A small image classifier, trained from scratch.
Model: 9.76M parameters, 48-pixel images, arch wide_resnet, norm batchnorm, activation silu, depths [3, 3, 3], widths [96, 192, 384].
Rows from block 5, named by matrix and row number. Rows with one number belong to one channel. Each number is 50 + 15 x the weight over its row's rms, rounded and kept within 0 to 99. All counts start at 0. After the name is the row's rms in percent of the matrix's.
# convs0: first 3x3 conv (model.blocks.5.convs.0.weight, 192x192x3x3), inputs 0-11, a 3x3 kernel for each
# convs1: second 3x3 conv (model.blocks.5.convs.1.weight, 192x192x3x3, transposed), outputs 0-11, a 3x3 kernel for each
convs0.64 098:60 58 79 46 55 60 42 53 66 57 53 63 54 41 51 46 34 46 58 48 54 58 54 73 56 43 65 41 40 41 51 35 51 63 08 31 49 71 70 33 53 68 42 48 46 71 49 25 88 53 30 70 49 42 69 62 56 36 68 49 58 63 65 40 59 54 48 52 66 60 62 49 45 21 39 43 42 41 51 28 34 37 35 45 56 60 32 64 67 45 60 66 63 60 59 53 55 39 33 46 33 43 59 43 46 33 39 36
convs0.65 094:44 58 49 40 48 58 95 51 45 63 59 66 64 68 58 63 65 65 57 67 49 54 53 48 50 42 54 42 68 42 44 83 62 55 78 59 30 52 37 42 43 08 64 37 15 72 62 54 61 30 21 66 49 36 55 31 49 53 28 25 70 37 40 47 72 81 62 29 65 53 56 60 35 46 54 39 61 50 52 55 41 65 78 48 45 47 38 41 42 53 68 52 46 58 50 65 46 24 54 68 95 48 68 62 34 30 54 30
convs0.66 104:50 33 58 62 48 25 50 69 46 45 61 53 40 68 61 44 64 69 39 38 46 57 24 44 70 48 49 41 51 68 34 56 64 44 43 69 44 38 73 58 34 55 45 36 63 24 52 54 37 54 77 51 29 48 45 56 54 50 51 64 46 38 45 42 22 62 76 44 36 66 51 35 74 80 84 56 51 65 47 32 48 37 29 41 54 49 51 30 52 50 46 20 50 54 42 44 54 52 49 73 50 30 85 70 15 63 56 45
convs0.67 106:44 39 06 73 54 52 47 38 46 55 51 44 63 65 38 50 45 26 46 51 56 53 46 53 71 53 38 31 43 36 25 67 71 47 57 38 38 60 84 36 34 42 71 65 60 67 92 99 53 46 42 26 39 57 49 49 61 64 64 56 53 41 36 45 31 31 54 46 34 50 33 21 38 53 46 40 49 44 56 51 42 51 51 29 52 38 36 64 36 32 61 60 68 42 46 28 65 57 33 38 36 27 42 24 39 34 44 71
convs0.68 098:58 48 40 47 09 20 56 59 69 54 65 67 30 49 65 37 61 77 47 31 18 55 47 47 68 56 46 48 49 69 65 64 47 72 53 48 62 41 37 42 34 27 47 36 38 59 25 29 39 29 56 44 21 63 63 63 41 52 48 29 57 35 17 72 45 33 54 53 37 42 58 55 52 56 71 34 42 49 32 44 59 38 40 39 39 50 59 33 54 67 54 48 42 52 50 50 45 28 48 46 39 43 55 34 26 39 21 15
convs0.69 102:33 16 18 40 62 77 48 80 83 54 41 35 50 44 40 26 28 45 60 49 46 52 49 40 28 39 46 40 24 32 45 34 30 30 45 55 61 62 52 50 60 41 53 51 33 50 49 67 48 57 63 48 63 60 60 45 54 33 61 66 51 59 40 23 23 42 30 42 18 43 37 41 47 32 28 28 31 46 29 45 57 26 37 61 51 58 35 78 76 38 60 53 26 58 29 47 26 41 68 58 79 45 67 50 56 48 27 48
convs0.70 103:32 36 90 47 83 70 68 59 44 47 63 49 43 46 42 44 52 59 80 37 21 62 49 44 51 55 56 46 39 30 49 61 53 50 56 80 58 45 19 64 52 43 49 65 49 39 20 22 36 20 22 26 51 56 51 29 51 52 37 44 37 35 47 09 55 62 43 49 61 48 50 65 24 50 46 28 35 43 49 60 59 45 42 46 40 46 49 47 55 56 49 70 42 28 41 41 33 36 34 65 36 22 52 52 35 58 63 46
convs0.71 097:27 45 62 54 40 70 36 34 67 51 50 37 67 55 46 57 50 57 75 74 61 46 67 51 51 63 57 49 72 64 31 53 34 23 26 23 48 51 38 74 75 48 78 66 48 40 45 18 54 49 55 63 82 75 35 60 44 56 63 45 81 67 79 56 46 56 66 56 63 52 47 59 60 44 51 45 55 42 40 30 25 73 69 38 65 88 70 50 56 51 55 57 55 43 48 44 43 27 24 38 64 50 37 60 37 45 29 28
convs0.72 107:45 34 32 61 52 33 50 61 62 43 36 35 42 47 66 46 43 58 67 72 54 40 38 47 38 41 53 21 36 48 52 68 83 52 51 58 61 73 61 40 48 48 49 79 83 59 61 64 55 53 36 42 40 38 74 50 53 62 42 26 67 60 43 28 41 63 39 43 63 44 40 55 68 57 55 36 39 44 57 62 57 64 51 53 48 42 43 25 38 51 21 26 47 43 62 88 59 56 78 43 32 22 63 41 25 49 50 47
convs0.73 097:70 47 36 00 27 24 11 56 58 84 48 28 52 40 34 63 40 38 39 37 44 42 29 32 46 32 29 86 54 58 68 37 40 55 50 40 58 77 52 53 75 60 60 71 41 48 33 44 58 36 23 69 61 34 34 55 58 49 56 45 65 56 53 50 29 40 63 31 30 55 41 35 56 39 27 52 56 48 57 68 44 59 70 61 39 43 48 25 38 23 42 42 69 36 28 70 49 21 52 46 54 66 39 39 71 57 49 63
convs0.74 102:53 63 73 77 51 11 75 54 49 64 80 67 62 66 58 65 55 59 63 59 52 70 37 35 71 38 31 29 30 46 19 74 81 42 56 57 43 53 51 48 42 41 50 41 28 33 30 54 54 64 44 66 72 42 46 48 73 51 50 44 45 55 33 85 49 57 41 24 59 41 34 48 49 44 43 38 60 53 38 50 43 46 53 49 43 57 67 80 77 72 41 37 61 26 50 59 58 43 56 31 34 28 30 34 39 51 45 29
convs0.75 102:36 60 11 63 63 19 60 72 38 34 43 47 31 49 63 54 52 55 76 43 36 62 34 45 72 52 45 67 50 61 48 36 35 40 55 42 32 46 69 26 39 57 45 62 53 28 20 37 14 53 69 52 59 65 69 57 40 62 69 41 74 56 33 57 34 57 50 29 40 39 30 23 23 38 48 35 45 52 38 48 51 50 37 31 48 52 22 53 61 53 53 58 52 34 52 38 32 57 39 51 66 32 35 41 23 49 38 43
convs0.76 095:17 11 22 46 15 30 67 68 55 54 46 30 61 51 34 73 49 35 59 64 65 67 55 52 48 46 39 34 35 35 34 27 29 56 24 19 43 51 42 42 48 35 45 56 37 41 57 66 35 66 64 11 36 35 27 49 60 53 53 30 51 44 45 74 74 60 59 67 60 26 29 33 50 37 33 40 51 61 66 73 57 53 41 48 65 39 58 86 83 71 52 61 45 60 64 58 32 28 45 29 33 62 18 63 48 39 56 26
convs0.77 105:62 59 45 41 48 44 63 58 59 34 52 60 36 43 52 74 66 52 58 75 63 65 61 73 85 76 73 89 81 62 51 42 41 38 34 47 43 37 37 41 59 63 53 64 74 53 52 95 57 58 58 42 46 46 79 64 88 25 28 53 47 35 71 29 59 56 33 39 40 37 34 36 54 50 50 63 38 48 47 50 68 54 50 43 39 46 41 42 37 15 41 42 35 50 66 52 63 41 42 36 61 31 45 47 37 33 46 57
convs0.78 099:41 46 40 43 25 42 51 32 54 47 46 65 48 42 66 41 33 62 68 64 54 44 49 42 64 46 47 58 45 41 59 56 58 63 35 45 46 40 41 46 20 17 45 28 24 20 37 27 44 59 16 17 18 06 53 42 44 69 50 53 53 47 48 34 33 41 50 33 15 42 50 44 56 41 35 50 22 43 37 14 36 50 16 23 34 47 49 28 33 25 53 46 20 51 57 21 58 66 53 45 68 48 60 63 33 54 74 31
convs0.79 099:30 24 46 56 69 57 46 82 54 44 50 49 36 39 35 39 43 29 38 42 43 43 47 58 63 58 50 60 65 41 19 41 52 18 20 53 37 40 40 50 41 38 57 43 39 54 63 54 55 66 34 47 32 38 44 64 45 21 43 51 64 37 33 49 61 56 60 66 72 74 54 42 42 33 36 28 29 37 33 42 38 64 58 42 56 51 29 44 44 53 40 32 35 43 42 50 47 43 54 60 36 25 46 53 46 28 65 25
convs0.80 103:51 44 49 41 38 32 32 81 35 41 49 30 47 40 30 64 57 32 46 39 49 54 66 40 54 56 35 31 60 53 44 46 77 62 55 49 64 52 42 71 54 39 58 76 57 53 63 52 33 80 75 50 47 49 60 07 69 55 45 55 69 48 40 51 76 68 55 49 56 69 61 64 39 77 55 42 60 58 53 47 47 48 63 42 30 49 52 65 43 39 31 54 65 55 46 75 51 54 67 31 52 36 32 51 54 39 57 77
convs0.81 104:47 28 57 22 34 48 52 52 51 33 45 59 33 38 45 40 46 36 47 37 52 52 44 63 34 30 37 56 40 36 52 59 41 16 26 33 39 35 40 45 36 51 46 39 39 53 56 31 76 37 02 50 33 31 85 74 57 46 43 18 37 44 49 47 60 72 39 38 40 45 49 43 46 41 44 50 32 22 36 34 27 57 38 60 62 50 36 64 44 39 49 64 61 49 77 78 35 42 38 60 60 49 62 55 47 53 41 60
convs0.82 093:53 48 50 43 51 24 52 59 29 49 43 51 58 65 54 39 54 58 46 53 39 55 58 67 58 57 59 59 68 99 49 49 72 42 38 28 53 34 04 68 67 50 58 43 21 40 37 32 29 33 37 70 86 70 56 53 45 29 52 44 36 39 54 56 50 64 60 56 44 41 59 58 29 33 27 44 47 36 48 29 35 55 45 59 47 45 56 33 56 42 09 19 56 30 54 31 42 48 17 40 48 37 25 48 44 32 41 53
convs0.83 106:33 23 23 48 47 40 60 89 99 71 56 48 55 45 51 37 37 58 57 75 74 53 79 75 34 27 27 60 89 81 47 49 67 29 06 56 49 39 33 51 46 35 71 60 51 28 36 58 39 52 58 41 37 18 49 31 40 23 27 36 33 40 43 60 54 54 42 48 65 51 54 58 39 36 46 31 34 41 45 47 40 48 53 63 50 71 79 43 42 52 51 46 54 46 37 36 43 35 37 35 73 67 32 28 28 60 43 54
convs0.84 104:57 59 59 63 56 55 55 78 80 51 34 33 37 31 46 30 35 45 31 46 38 41 43 28 49 49 38 24 35 44 22 25 29 20 24 31 58 53 34 41 41 38 18 24 30 70 70 65 86 78 73 85 61 64 30 30 36 35 29 35 27 32 30 43 40 32 52 43 43 51 45 42 45 54 49 42 51 46 42 43 36 33 40 43 26 39 43 27 42 44 39 50 62 31 48 43 40 48 41 45 66 65 59 67 53 57 60 53
convs0.85 106:67 46 38 65 29 19 46 33 40 66 61 65 67 57 53 50 33 46 39 45 75 51 53 63 63 46 59 56 26 47 61 29 35 67 63 55 28 39 47 39 43 51 52 43 38 37 43 46 37 35 40 49 43 40 54 41 40 68 53 43 62 60 41 41 38 44 36 37 50 37 34 51 61 60 53 50 53 58 45 63 48 57 47 51 44 29 38 66 35 38 75 43 43 77 43 33 89 66 50 54 55 35 63 62 38 41 43 52
convs0.86 097:26 12 38 55 28 34 41 48 52 59 54 55 46 35 53 42 49 61 45 40 64 48 38 42 35 30 35 34 51 55 50 46 46 53 40 38 59 57 45 44 41 48 58 78 70 72 50 51 70 66 81 19 34 56 48 43 51 48 46 49 46 63 49 49 43 54 35 64 48 52 57 40 57 58 54 35 44 50 44 52 49 48 34 24 61 47 59 86 70 82 53 65 84 37 33 56 47 34 38 51 64 86 35 50 70 30 42 51
convs0.87 100:79 59 29 90 20 33 47 30 59 44 50 58 48 49 47 47 47 43 20 41 48 34 72 82 45 86 83 35 62 62 25 62 71 40 41 58 42 61 68 36 54 62 46 55 62 67 82 66 55 57 42 43 57 54 35 81 62 27 52 46 54 65 51 33 29 33 46 44 20 34 37 33 44 30 30 52 44 45 60 54 63 32 47 59 31 21 38 63 44 28 25 12 29 27 44 64 41 35 70 48 34 63 72 52 63 16 59 57
convs0.88 102:44 39 22 46 42 18 26 25 25 44 42 67 47 47 47 39 48 51 35 43 34 24 49 64 30 26 46 37 54 62 29 37 38 36 50 32 40 63 61 38 58 58 44 54 66 45 45 35 19 52 59 46 25 08 54 66 46 42 51 48 34 60 45 40 55 74 61 51 56 60 53 49 45 44 35 51 66 65 38 77 99 52 42 51 61 41 42 48 36 20 13 44 70 27 36 47 42 60 62 50 47 66 39 37 43 38 46 56
convs0.89 097:28 39 49 24 39 67 54 65 16 64 49 57 61 55 54 47 38 35 32 49 40 39 39 37 54 31 32 59 62 47 24 35 57 31 33 63 59 41 47 56 50 39 41 37 30 74 31 34 79 28 44 45 43 38 33 49 37 32 66 41 58 44 24 78 63 29 36 53 62 35 36 54 57 26 37 41 39 39 43 53 62 26 46 77 44 15 28 30 17 35 64 54 37 66 55 39 69 67 46 48 31 41 41 45 24 25 53 40
convs0.90 095:56 29 32 40 41 55 57 48 51 35 60 60 33 44 54 59 51 39 56 45 67 51 53 43 40 38 52 57 34 33 57 39 21 37 51 54 37 36 51 47 41 45 66 62 53 51 38 40 75 46 64 46 38 43 46 67 41 26 53 63 43 39 62 49 50 36 60 67 75 54 38 40 23 41 62 49 52 54 68 48 31 53 36 47 57 39 24 40 62 70 45 59 48 31 53 45 48 40 41 40 48 50 49 57 41 43 41 54
convs0.91 099:43 58 53 49 71 49 40 45 51 53 41 44 66 59 64 68 63 81 59 42 36 52 65 49 49 69 65 43 37 54 46 31 30 47 52 39 39 43 21 56 66 33 73 65 42 51 49 46 66 56 40 57 54 56 47 39 17 49 41 25 53 22 16 43 30 41 64 65 61 63 76 67 56 62 67 76 64 70 61 37 46 60 60 61 81 69 59 65 46 38 45 39 32 42 42 38 31 40 52 49 51 59 56 33 44 62 28 22
convs0.92 099:48 36 35 55 50 53 39 45 37 55 22 19 76 53 57 79 49 47 38 44 71 40 35 68 34 43 64 73 68 51 78 69 51 75 74 46 48 46 47 61 50 51 50 50 57 53 47 45 43 52 46 52 49 75 53 59 28 44 33 35 36 24 70 69 69 53 46 59 76 53 54 57 36 43 37 54 53 49 57 57 37 42 54 61 60 54 69 59 39 40 45 36 44 61 42 42 73 42 25 56 50 55 48 54 71 44 52 49
convs0.93 095:68 59 43 45 49 56 29 51 68 37 32 49 44 35 46 50 24 20 22 20 20 36 39 39 38 41 45 51 33 49 56 48 45 68 42 60 60 60 46 62 63 47 42 44 39 39 72 58 56 58 57 67 56 80 61 54 42 46 52 28 50 47 46 48 57 57 51 44 44 37 35 48 47 56 52 29 38 45 26 38 47 69 58 71 36 16 08 49 39 29 42 45 39 34 35 41 56 46 37 72 33 38 55 43 37 49 45 42
convs0.94 096:30 31 44 36 32 39 61 65 42 49 63 49 78 89 73 33 52 52 43 28 27 59 47 49 51 51 37 45 72 63 33 39 56 50 53 41 56 56 37 20 49 39 39 67 68 60 40 55 56 21 40 65 53 77 55 60 39 49 51 55 55 39 44 44 54 50 61 29 52 66 51 52 55 48 47 55 56 65 48 52 63 31 56 62 32 64 54 62 50 42 35 63 54 38 67 65 51 53 58 29 40 53 48 61 52 31 42 31
convs0.95 092:53 24 31 63 43 50 48 16 32 43 71 69 62 52 66 60 45 58 47 46 57 50 39 39 55 38 27 38 35 41 45 99 76 36 72 68 61 65 64 67 65 74 31 30 18 57 17 09 52 47 30 48 52 38 75 55 56 60 73 72 31 51 62 52 55 43 34 43 49 57 50 71 43 48 45 49 75 67 36 74 64 31 46 34 27 63 61 25 43 39 31 52 61 46 39 70 64 55 49 75 55 41 72 29 17 54 38 39
convs1.64 090:55 50 65 61 45 72 54 32 76 24 33 50 19 45 36 28 41 29 39 58 65 47 50 34 72 58 41 42 70 67 40 82 79 43 65 58 42 52 46 44 31 47 36 29 28 42 68 53 31 48 25 54 61 54 52 60 47 46 65 45 44 49 30 64 54 44 59 59 51 60 56 54 63 65 70 46 72 68 64 73 62 50 73 50 54 37 40 68 57 64 46 52 71 48 43 50 31 34 39 52 43 56 24 48 74 70 49 55
convs1.65 082:69 90 84 54 55 57 37 27 22 22 31 15 51 63 54 41 47 35 49 36 23 55 47 18 61 58 25 30 34 53 61 64 63 71 48 50 54 58 33 48 65 36 48 62 35 33 34 56 31 42 63 51 52 61 68 28 49 57 20 39 77 47 41 47 66 71 54 88 81 69 90 61 40 52 68 60 59 68 68 69 48 67 40 37 63 42 67 50 48 62 23 63 36 23 58 27 48 79 53 46 49 41 41 54 44 59 60 42
convs1.66 117:72 67 74 57 46 66 47 48 40 33 43 25 55 41 29 52 60 35 25 52 90 35 44 75 36 56 79 53 60 55 44 49 59 39 55 66 53 47 57 30 29 45 49 31 53 35 27 55 30 47 56 37 32 57 32 49 49 46 32 42 62 42 58 61 40 55 33 69 64 35 65 84 50 39 33 38 46 43 54 39 31 45 62 48 61 61 18 50 53 38 42 63 57 37 66 62 50 60 38 24 23 39 45 61 78 65 83 61
convs1.67 114:45 27 38 43 30 37 46 42 50 69 45 62 70 61 60 43 66 63 34 29 25 47 45 32 32 41 46 68 30 47 49 48 45 34 36 33 25 21 31 51 52 36 62 40 29 49 44 58 49 44 55 15 26 30 36 54 67 54 69 65 60 67 57 44 53 25 31 53 36 37 37 33 46 35 65 37 50 64 44 55 52 54 62 41 22 51 56 27 54 56 21 51 50 35 61 61 71 82 52 72 50 65 60 45 63 49 48 52
convs1.68 093:45 37 50 50 55 64 53 40 31 65 60 60 56 67 68 39 44 58 33 40 48 39 64 65 43 58 35 48 62 54 40 47 53 31 65 80 44 72 75 28 47 41 34 72 83 45 60 55 09 36 51 53 69 54 44 41 18 58 64 37 52 53 69 40 52 40 61 69 72 50 51 24 46 27 48 32 54 68 34 52 55 74 61 28 70 93 64 36 44 36 58 31 49 60 52 52 39 25 39 64 51 52 74 74 69 49 87 57
convs1.69 101:51 77 59 55 26 19 64 56 55 53 53 52 46 50 52 43 54 52 49 41 27 61 55 42 50 38 68 59 62 51 64 65 47 38 38 21 55 40 39 48 37 50 34 35 49 38 40 39 28 48 45 18 35 46 53 46 59 69 30 40 44 32 44 47 42 43 43 46 42 53 50 67 35 21 37 34 30 33 40 64 66 61 37 48 53 54 44 69 73 56 59 64 48 54 53 49 57 38 56 40 41 48 41 46 25 67 72 50
convs1.70 094:38 26 33 52 35 60 66 59 73 52 29 25 81 51 05 68 60 43 33 55 62 31 50 63 23 50 54 60 65 66 51 63 50 63 75 54 40 66 57 53 38 19 41 25 21 27 56 60 27 60 52 50 48 53 74 47 32 67 62 25 71 72 35 46 37 30 54 55 33 45 54 46 40 59 52 59 66 72 47 77 64 77 68 37 63 49 51 36 32 30 17 27 58 31 30 45 37 29 47 59 54 46 47 45 44 40 34 47
convs1.71 090:60 45 71 60 59 75 55 67 85 46 39 19 63 55 51 53 62 66 50 28 32 34 28 26 30 37 26 51 42 34 74 55 42 87 66 59 52 63 56 55 42 30 47 55 44 78 56 55 81 69 64 65 59 38 66 62 76 62 36 45 28 27 34 59 33 49 49 43 45 36 58 81 71 80 59 83 67 48 59 51 47 62 64 58 52 76 77 45 64 63 25 24 44 44 48 37 54 36 38 67 58 62 50 78 91 39 66 71
convs1.72 117:54 77 53 62 55 30 48 41 32 68 72 55 79 80 90 43 48 58 69 40 49 57 42 57 81 95 83 41 30 29 64 62 48 59 68 56 52 48 63 64 66 71 68 81 75 54 50 71 66 66 52 44 31 44 39 45 56 36 40 59 36 35 41 54 70 50 43 33 28 42 60 80 81 65 69 73 51 70 68 67 59 40 33 15 34 33 38 29 40 47 60 39 15 76 50 31 70 69 58 54 63 59 44 37 36 32 52 72
convs1.73 090:46 50 46 48 57 35 44 52 56 28 15 23 49 17 14 47 43 28 57 63 39 52 47 25 57 56 58 46 44 38 35 52 38 54 83 66 59 82 81 62 78 79 57 59 61 48 27 44 47 27 42 40 34 44 40 84 60 63 74 62 64 54 66 71 50 52 76 63 59 64 49 76 62 60 49 70 45 47 56 17 24 50 60 50 65 88 61 54 60 69 46 48 33 58 47 34 59 55 38 64 65 53 47 48 44 42 48 38
convs1.74 098:73 99 84 77 94 90 65 62 62 52 62 15 59 55 27 68 75 62 42 60 44 34 57 58 56 50 51 22 39 56 52 44 57 57 47 43 55 45 64 64 52 53 65 53 47 45 50 42 52 54 38 69 48 41 23 50 57 62 44 61 41 38 41 27 44 62 37 53 65 66 59 43 53 71 62 60 56 44 44 37 26 66 68 27 43 56 45 34 46 42 46 47 29 42 63 33 54 74 54 44 39 48 40 41 60 47 36 52
convs1.75 107:24 66 53 46 78 45 32 55 28 55 52 74 48 44 60 43 65 45 37 76 56 20 66 62 29 58 61 50 40 44 35 30 34 37 42 72 56 50 68 66 44 46 54 34 52 58 65 52 36 57 63 45 59 30 51 70 29 72 45 51 57 53 48 41 39 25 66 54 48 64 64 50 47 57 59 71 70 65 69 60 61 46 72 61 41 54 33 41 29 25 51 37 40 59 52 80 67 59 70 54 39 38 46 34 47 51 52 61
convs1.76 077:02 42 44 34 47 36 57 53 49 68 82 90 41 51 63 46 52 51 45 39 41 63 58 46 63 53 41 72 75 74 50 49 52 62 40 42 54 56 49 55 72 74 48 65 57 68 66 66 67 51 70 68 72 67 59 56 74 41 49 70 60 70 55 48 61 69 56 76 66 71 58 48 62 58 49 72 57 56 53 47 57 49 59 60 33 26 42 43 33 31 81 75 49 61 55 55 67 92 70 33 45 35 55 67 52 75 62 33
convs1.77 102:50 56 68 55 77 75 65 51 53 40 38 50 44 63 72 50 67 69 35 47 62 33 49 49 59 46 44 55 52 52 57 32 43 45 44 51 52 50 63 62 59 75 48 43 53 36 48 56 50 33 40 43 59 60 33 52 43 95 59 23 61 65 39 35 37 21 46 50 47 54 39 32 59 40 55 40 30 50 47 51 79 55 52 51 74 74 54 39 53 46 55 50 50 20 45 66 44 52 79 50 53 60 40 32 27 36 28 44
convs1.78 082:64 37 28 56 46 52 61 55 50 56 34 28 49 36 24 61 71 47 79 78 55 84 65 37 76 78 32 65 67 06 58 87 36 56 91 71 46 56 35 42 62 36 45 74 44 49 41 49 55 49 60 54 32 49 41 75 55 52 73 84 52 43 59 53 46 43 72 83 82 31 69 71 48 49 38 60 69 60 40 44 55 68 53 21 58 61 29 59 70 52 67 55 58 70 70 59 59 70 50 52 80 62 56 68 68 29 47 59
convs1.79 084:55 36 37 45 33 35 57 64 66 47 45 37 52 44 39 61 37 39 22 21 21 38 34 37 51 42 34 35 43 72 54 07 51 51 24 25 53 50 56 52 46 51 48 41 57 34 28 39 51 64 52 37 18 49 61 83 29 65 56 37 74 38 55 48 48 60 53 35 24 49 23 25 62 51 51 47 35 44 63 50 32 56 47 50 58 72 70 63 84 67 23 42 69 40 40 51 51 28 45 28 39 46 36 45 67 57 53 81
convs1.80 112:70 54 61 51 55 44 51 61 75 45 37 31 56 54 28 65 47 57 33 39 79 46 48 70 38 54 28 69 42 53 43 36 42 40 60 53 37 33 43 24 12 14 46 22 46 31 53 60 24 56 71 46 32 31 61 41 34 45 55 63 15 52 44 58 44 47 45 45 48 34 48 42 56 57 40 41 48 50 44 38 49 70 30 41 62 64 55 64 41 70 27 47 53 16 40 49 39 46 54 22 45 58 17 56 41 30 53 46
convs1.81 110:42 39 48 43 52 59 27 29 34 59 74 47 42 78 68 53 61 68 39 44 51 58 66 49 38 54 53 24 33 34 61 41 29 38 52 21 39 44 47 39 38 28 47 56 27 59 67 71 43 57 52 59 68 63 54 54 38 58 52 54 64 38 31 50 49 69 49 50 59 48 74 57 47 39 45 38 40 40 62 51 41 65 68 52 38 52 37 43 69 61 43 34 31 60 55 48 52 76 64 72 80 48 58 59 44 49 78 55
convs1.82 089:29 37 33 44 36 42 24 27 37 41 46 54 54 49 43 73 62 60 52 59 69 59 71 56 32 59 70 28 40 50 70 41 40 58 47 42 38 65 70 23 34 35 55 42 34 44 42 44 32 29 42 58 64 66 33 46 70 42 22 86 89 38 60 42 54 68 56 62 51 45 35 35 61 71 78 57 63 79 73 76 55 36 37 44 82 54 51 81 85 72 44 55 44 29 53 51 56 55 49 48 47 45 45 47 29 37 50 28
convs1.83 116:33 49 53 57 58 65 60 65 49 67 77 53 33 55 55 43 64 56 53 47 49 44 62 75 58 52 59 71 54 30 45 43 38 33 33 24 46 32 35 28 31 41 33 40 23 59 57 58 54 50 63 43 47 69 29 37 47 63 31 38 62 55 46 48 44 43 56 58 55 46 54 42 52 46 60 55 60 74 64 64 38 50 35 63 72 58 84 49 59 63 32 44 57 53 39 41 49 22 33 33 33 33 30 45 40 48 44 48
convs1.84 145:41 54 39 36 44 18 63 59 43 28 48 58 47 48 54 52 54 57 41 37 45 44 31 33 36 41 45 46 57 53 58 53 49 49 58 64 56 36 27 53 34 29 56 39 45 50 35 33 56 48 53 50 70 57 56 76 81 29 30 58 53 25 36 28 35 41 49 42 42 60 62 58 69 67 62 41 43 58 35 56 79 53 50 64 31 37 59 34 32 47 50 41 43 50 31 35 52 35 34 45 27 28 43 44 44 44 59 64
convs1.85 108:39 52 23 45 45 17 52 49 47 45 41 19 42 35 33 28 52 35 45 47 64 64 42 47 49 36 35 56 68 80 43 66 52 62 84 54 54 50 62 52 55 50 65 62 57 43 42 41 47 40 67 31 34 58 39 33 47 43 50 41 53 57 26 37 49 50 38 30 50 51 55 48 48 20 37 68 41 52 71 73 53 61 54 54 43 59 47 31 32 35 53 66 65 49 49 75 51 22 69 45 30 54 63 43 63 64 72 69
convs1.86 096:59 61 56 63 73 63 19 57 54 57 43 42 57 61 41 59 57 57 40 28 32 35 29 27 63 57 61 65 75 42 19 31 56 49 41 45 45 36 40 55 30 36 50 51 35 67 52 54 58 49 49 43 47 45 72 51 40 56 55 71 38 49 68 62 74 50 71 71 56 45 63 44 37 35 61 64 42 65 83 71 73 56 42 43 40 47 48 50 42 42 09 27 53 55 46 51 70 58 59 31 28 35 75 81 39 97 91 38
convs1.87 099:77 57 36 44 22 26 75 57 55 40 61 76 38 58 70 31 50 41 42 40 61 68 62 56 73 75 34 67 38 45 70 56 56 69 61 50 68 50 58 53 48 69 42 56 70 41 22 72 49 40 95 58 64 68 49 37 17 46 40 19 77 50 28 52 43 33 24 35 50 27 27 39 88 78 54 63 57 41 40 45 28 32 56 42 69 58 34 88 51 29 63 66 60 56 32 63 35 13 61 51 57 51 46 29 40 01 15 31
convs1.88 108:32 27 54 51 23 39 40 35 30 29 32 36 60 41 41 47 40 46 71 85 67 74 92 66 55 76 67 25 36 49 26 20 45 38 20 39 40 45 45 38 33 31 35 29 42 52 59 27 44 29 16 52 58 28 64 70 76 42 54 39 53 27 19 40 41 66 55 43 62 51 44 52 76 74 58 65 67 46 68 82 49 35 53 66 55 31 46 51 60 61 69 57 62 61 43 65 63 29 53 64 68 62 74 60 44 66 48 25
convs1.89 084:45 59 43 60 34 45 49 42 50 45 45 56 52 48 61 30 40 58 42 47 68 57 64 65 69 72 83 37 69 30 44 43 33 38 23 27 77 53 36 57 40 38 63 67 61 49 50 49 26 26 65 43 76 99 45 56 70 65 58 55 38 41 60 49 61 59 68 52 48 45 45 28 59 40 51 56 52 41 58 49 57 75 35 18 54 47 38 36 27 49 47 28 56 45 33 62 37 26 42 54 51 46 72 45 49 37 37 57
convs1.90 092:54 48 54 33 38 39 44 63 55 44 31 39 51 40 40 73 52 68 71 60 46 69 48 54 75 74 58 62 59 59 27 22 49 43 38 35 34 47 56 40 32 43 43 35 45 37 49 54 47 49 45 34 48 47 52 29 53 67 60 11 34 69 56 40 14 28 41 25 15 45 34 14 53 46 32 65 55 56 59 59 53 39 39 32 35 30 30 45 16 35 31 42 60 55 54 68 56 56 44 52 53 48 54 41 54 86 41 76
convs1.91 094:35 47 50 54 60 55 57 51 60 26 39 38 36 42 38 45 43 29 27 42 34 23 37 34 53 43 35 56 62 86 52 44 69 54 77 75 66 80 64 53 58 48 29 43 46 56 54 60 49 63 80 34 44 59 54 59 52 75 65 58 56 69 54 76 55 47 64 43 56 62 37 48 52 62 43 53 61 44 74 79 48 38 64 56 49 40 20 40 48 39 46 57 64 52 67 68 61 62 46 46 57 55 36 52 44 38 69 46
convs1.92 083:66 55 76 70 65 69 54 38 33 46 50 45 58 48 32 53 41 32 64 70 56 52 59 59 61 35 65 56 40 35 28 36 28 29 43 49 40 39 63 39 39 55 47 41 47 72 55 45 73 50 54 70 35 39 39 54 20 55 86 58 17 99 81 83 51 49 50 73 58 46 75 61 70 73 69 48 69 58 28 39 38 42 57 51 32 54 76 17 47 66 50 24 42 54 32 53 61 53 38 47 47 50 31 49 74 48 37 63
convs1.93 092:44 40 66 45 59 59 68 71 48 19 09 17 29 20 33 38 49 69 36 40 32 40 33 32 43 32 36 94 99 63 64 55 40 62 51 37 48 51 45 49 75 71 34 55 62 49 49 32 44 24 30 25 23 38 56 84 82 48 44 44 56 35 25 52 66 57 88 56 48 69 63 37 71 62 44 38 42 28 48 32 27 23 25 19 45 42 31 41 58 57 63 45 55 53 50 70 65 50 72 57 53 41 45 43 29 33 08 14
convs1.94 108:58 60 43 68 48 49 62 49 52 41 53 67 47 63 71 68 70 59 50 41 52 48 33 51 62 65 52 44 49 81 53 40 55 72 53 33 39 29 32 31 41 51 57 59 72 63 38 44 51 49 72 59 90 76 40 54 96 31 22 68 69 63 54 62 56 55 72 46 32 43 44 61 67 67 53 62 65 62 73 63 71 39 43 80 65 61 76 71 65 59 47 54 58 57 37 29 75 45 34 29 33 65 95 60 41 90 56 18
convs1.95 072:47 50 51 57 46 54 70 62 54 38 61 77 43 62 76 66 46 62 65 45 37 74 67 67 37 66 51 70 42 72 47 39 53 33 51 71 44 54 77 72 64 69 59 52 64 41 26 39 46 66 70 67 59 47 33 40 56 67 65 50 86 64 34 37 40 42 46 42 54 52 32 27 73 73 56 67 69 64 36 39 30 58 48 42 61 80 58 39 46 41 43 28 35 62 41 41 40 36 41 59 53 43 32 58 62 47 40 39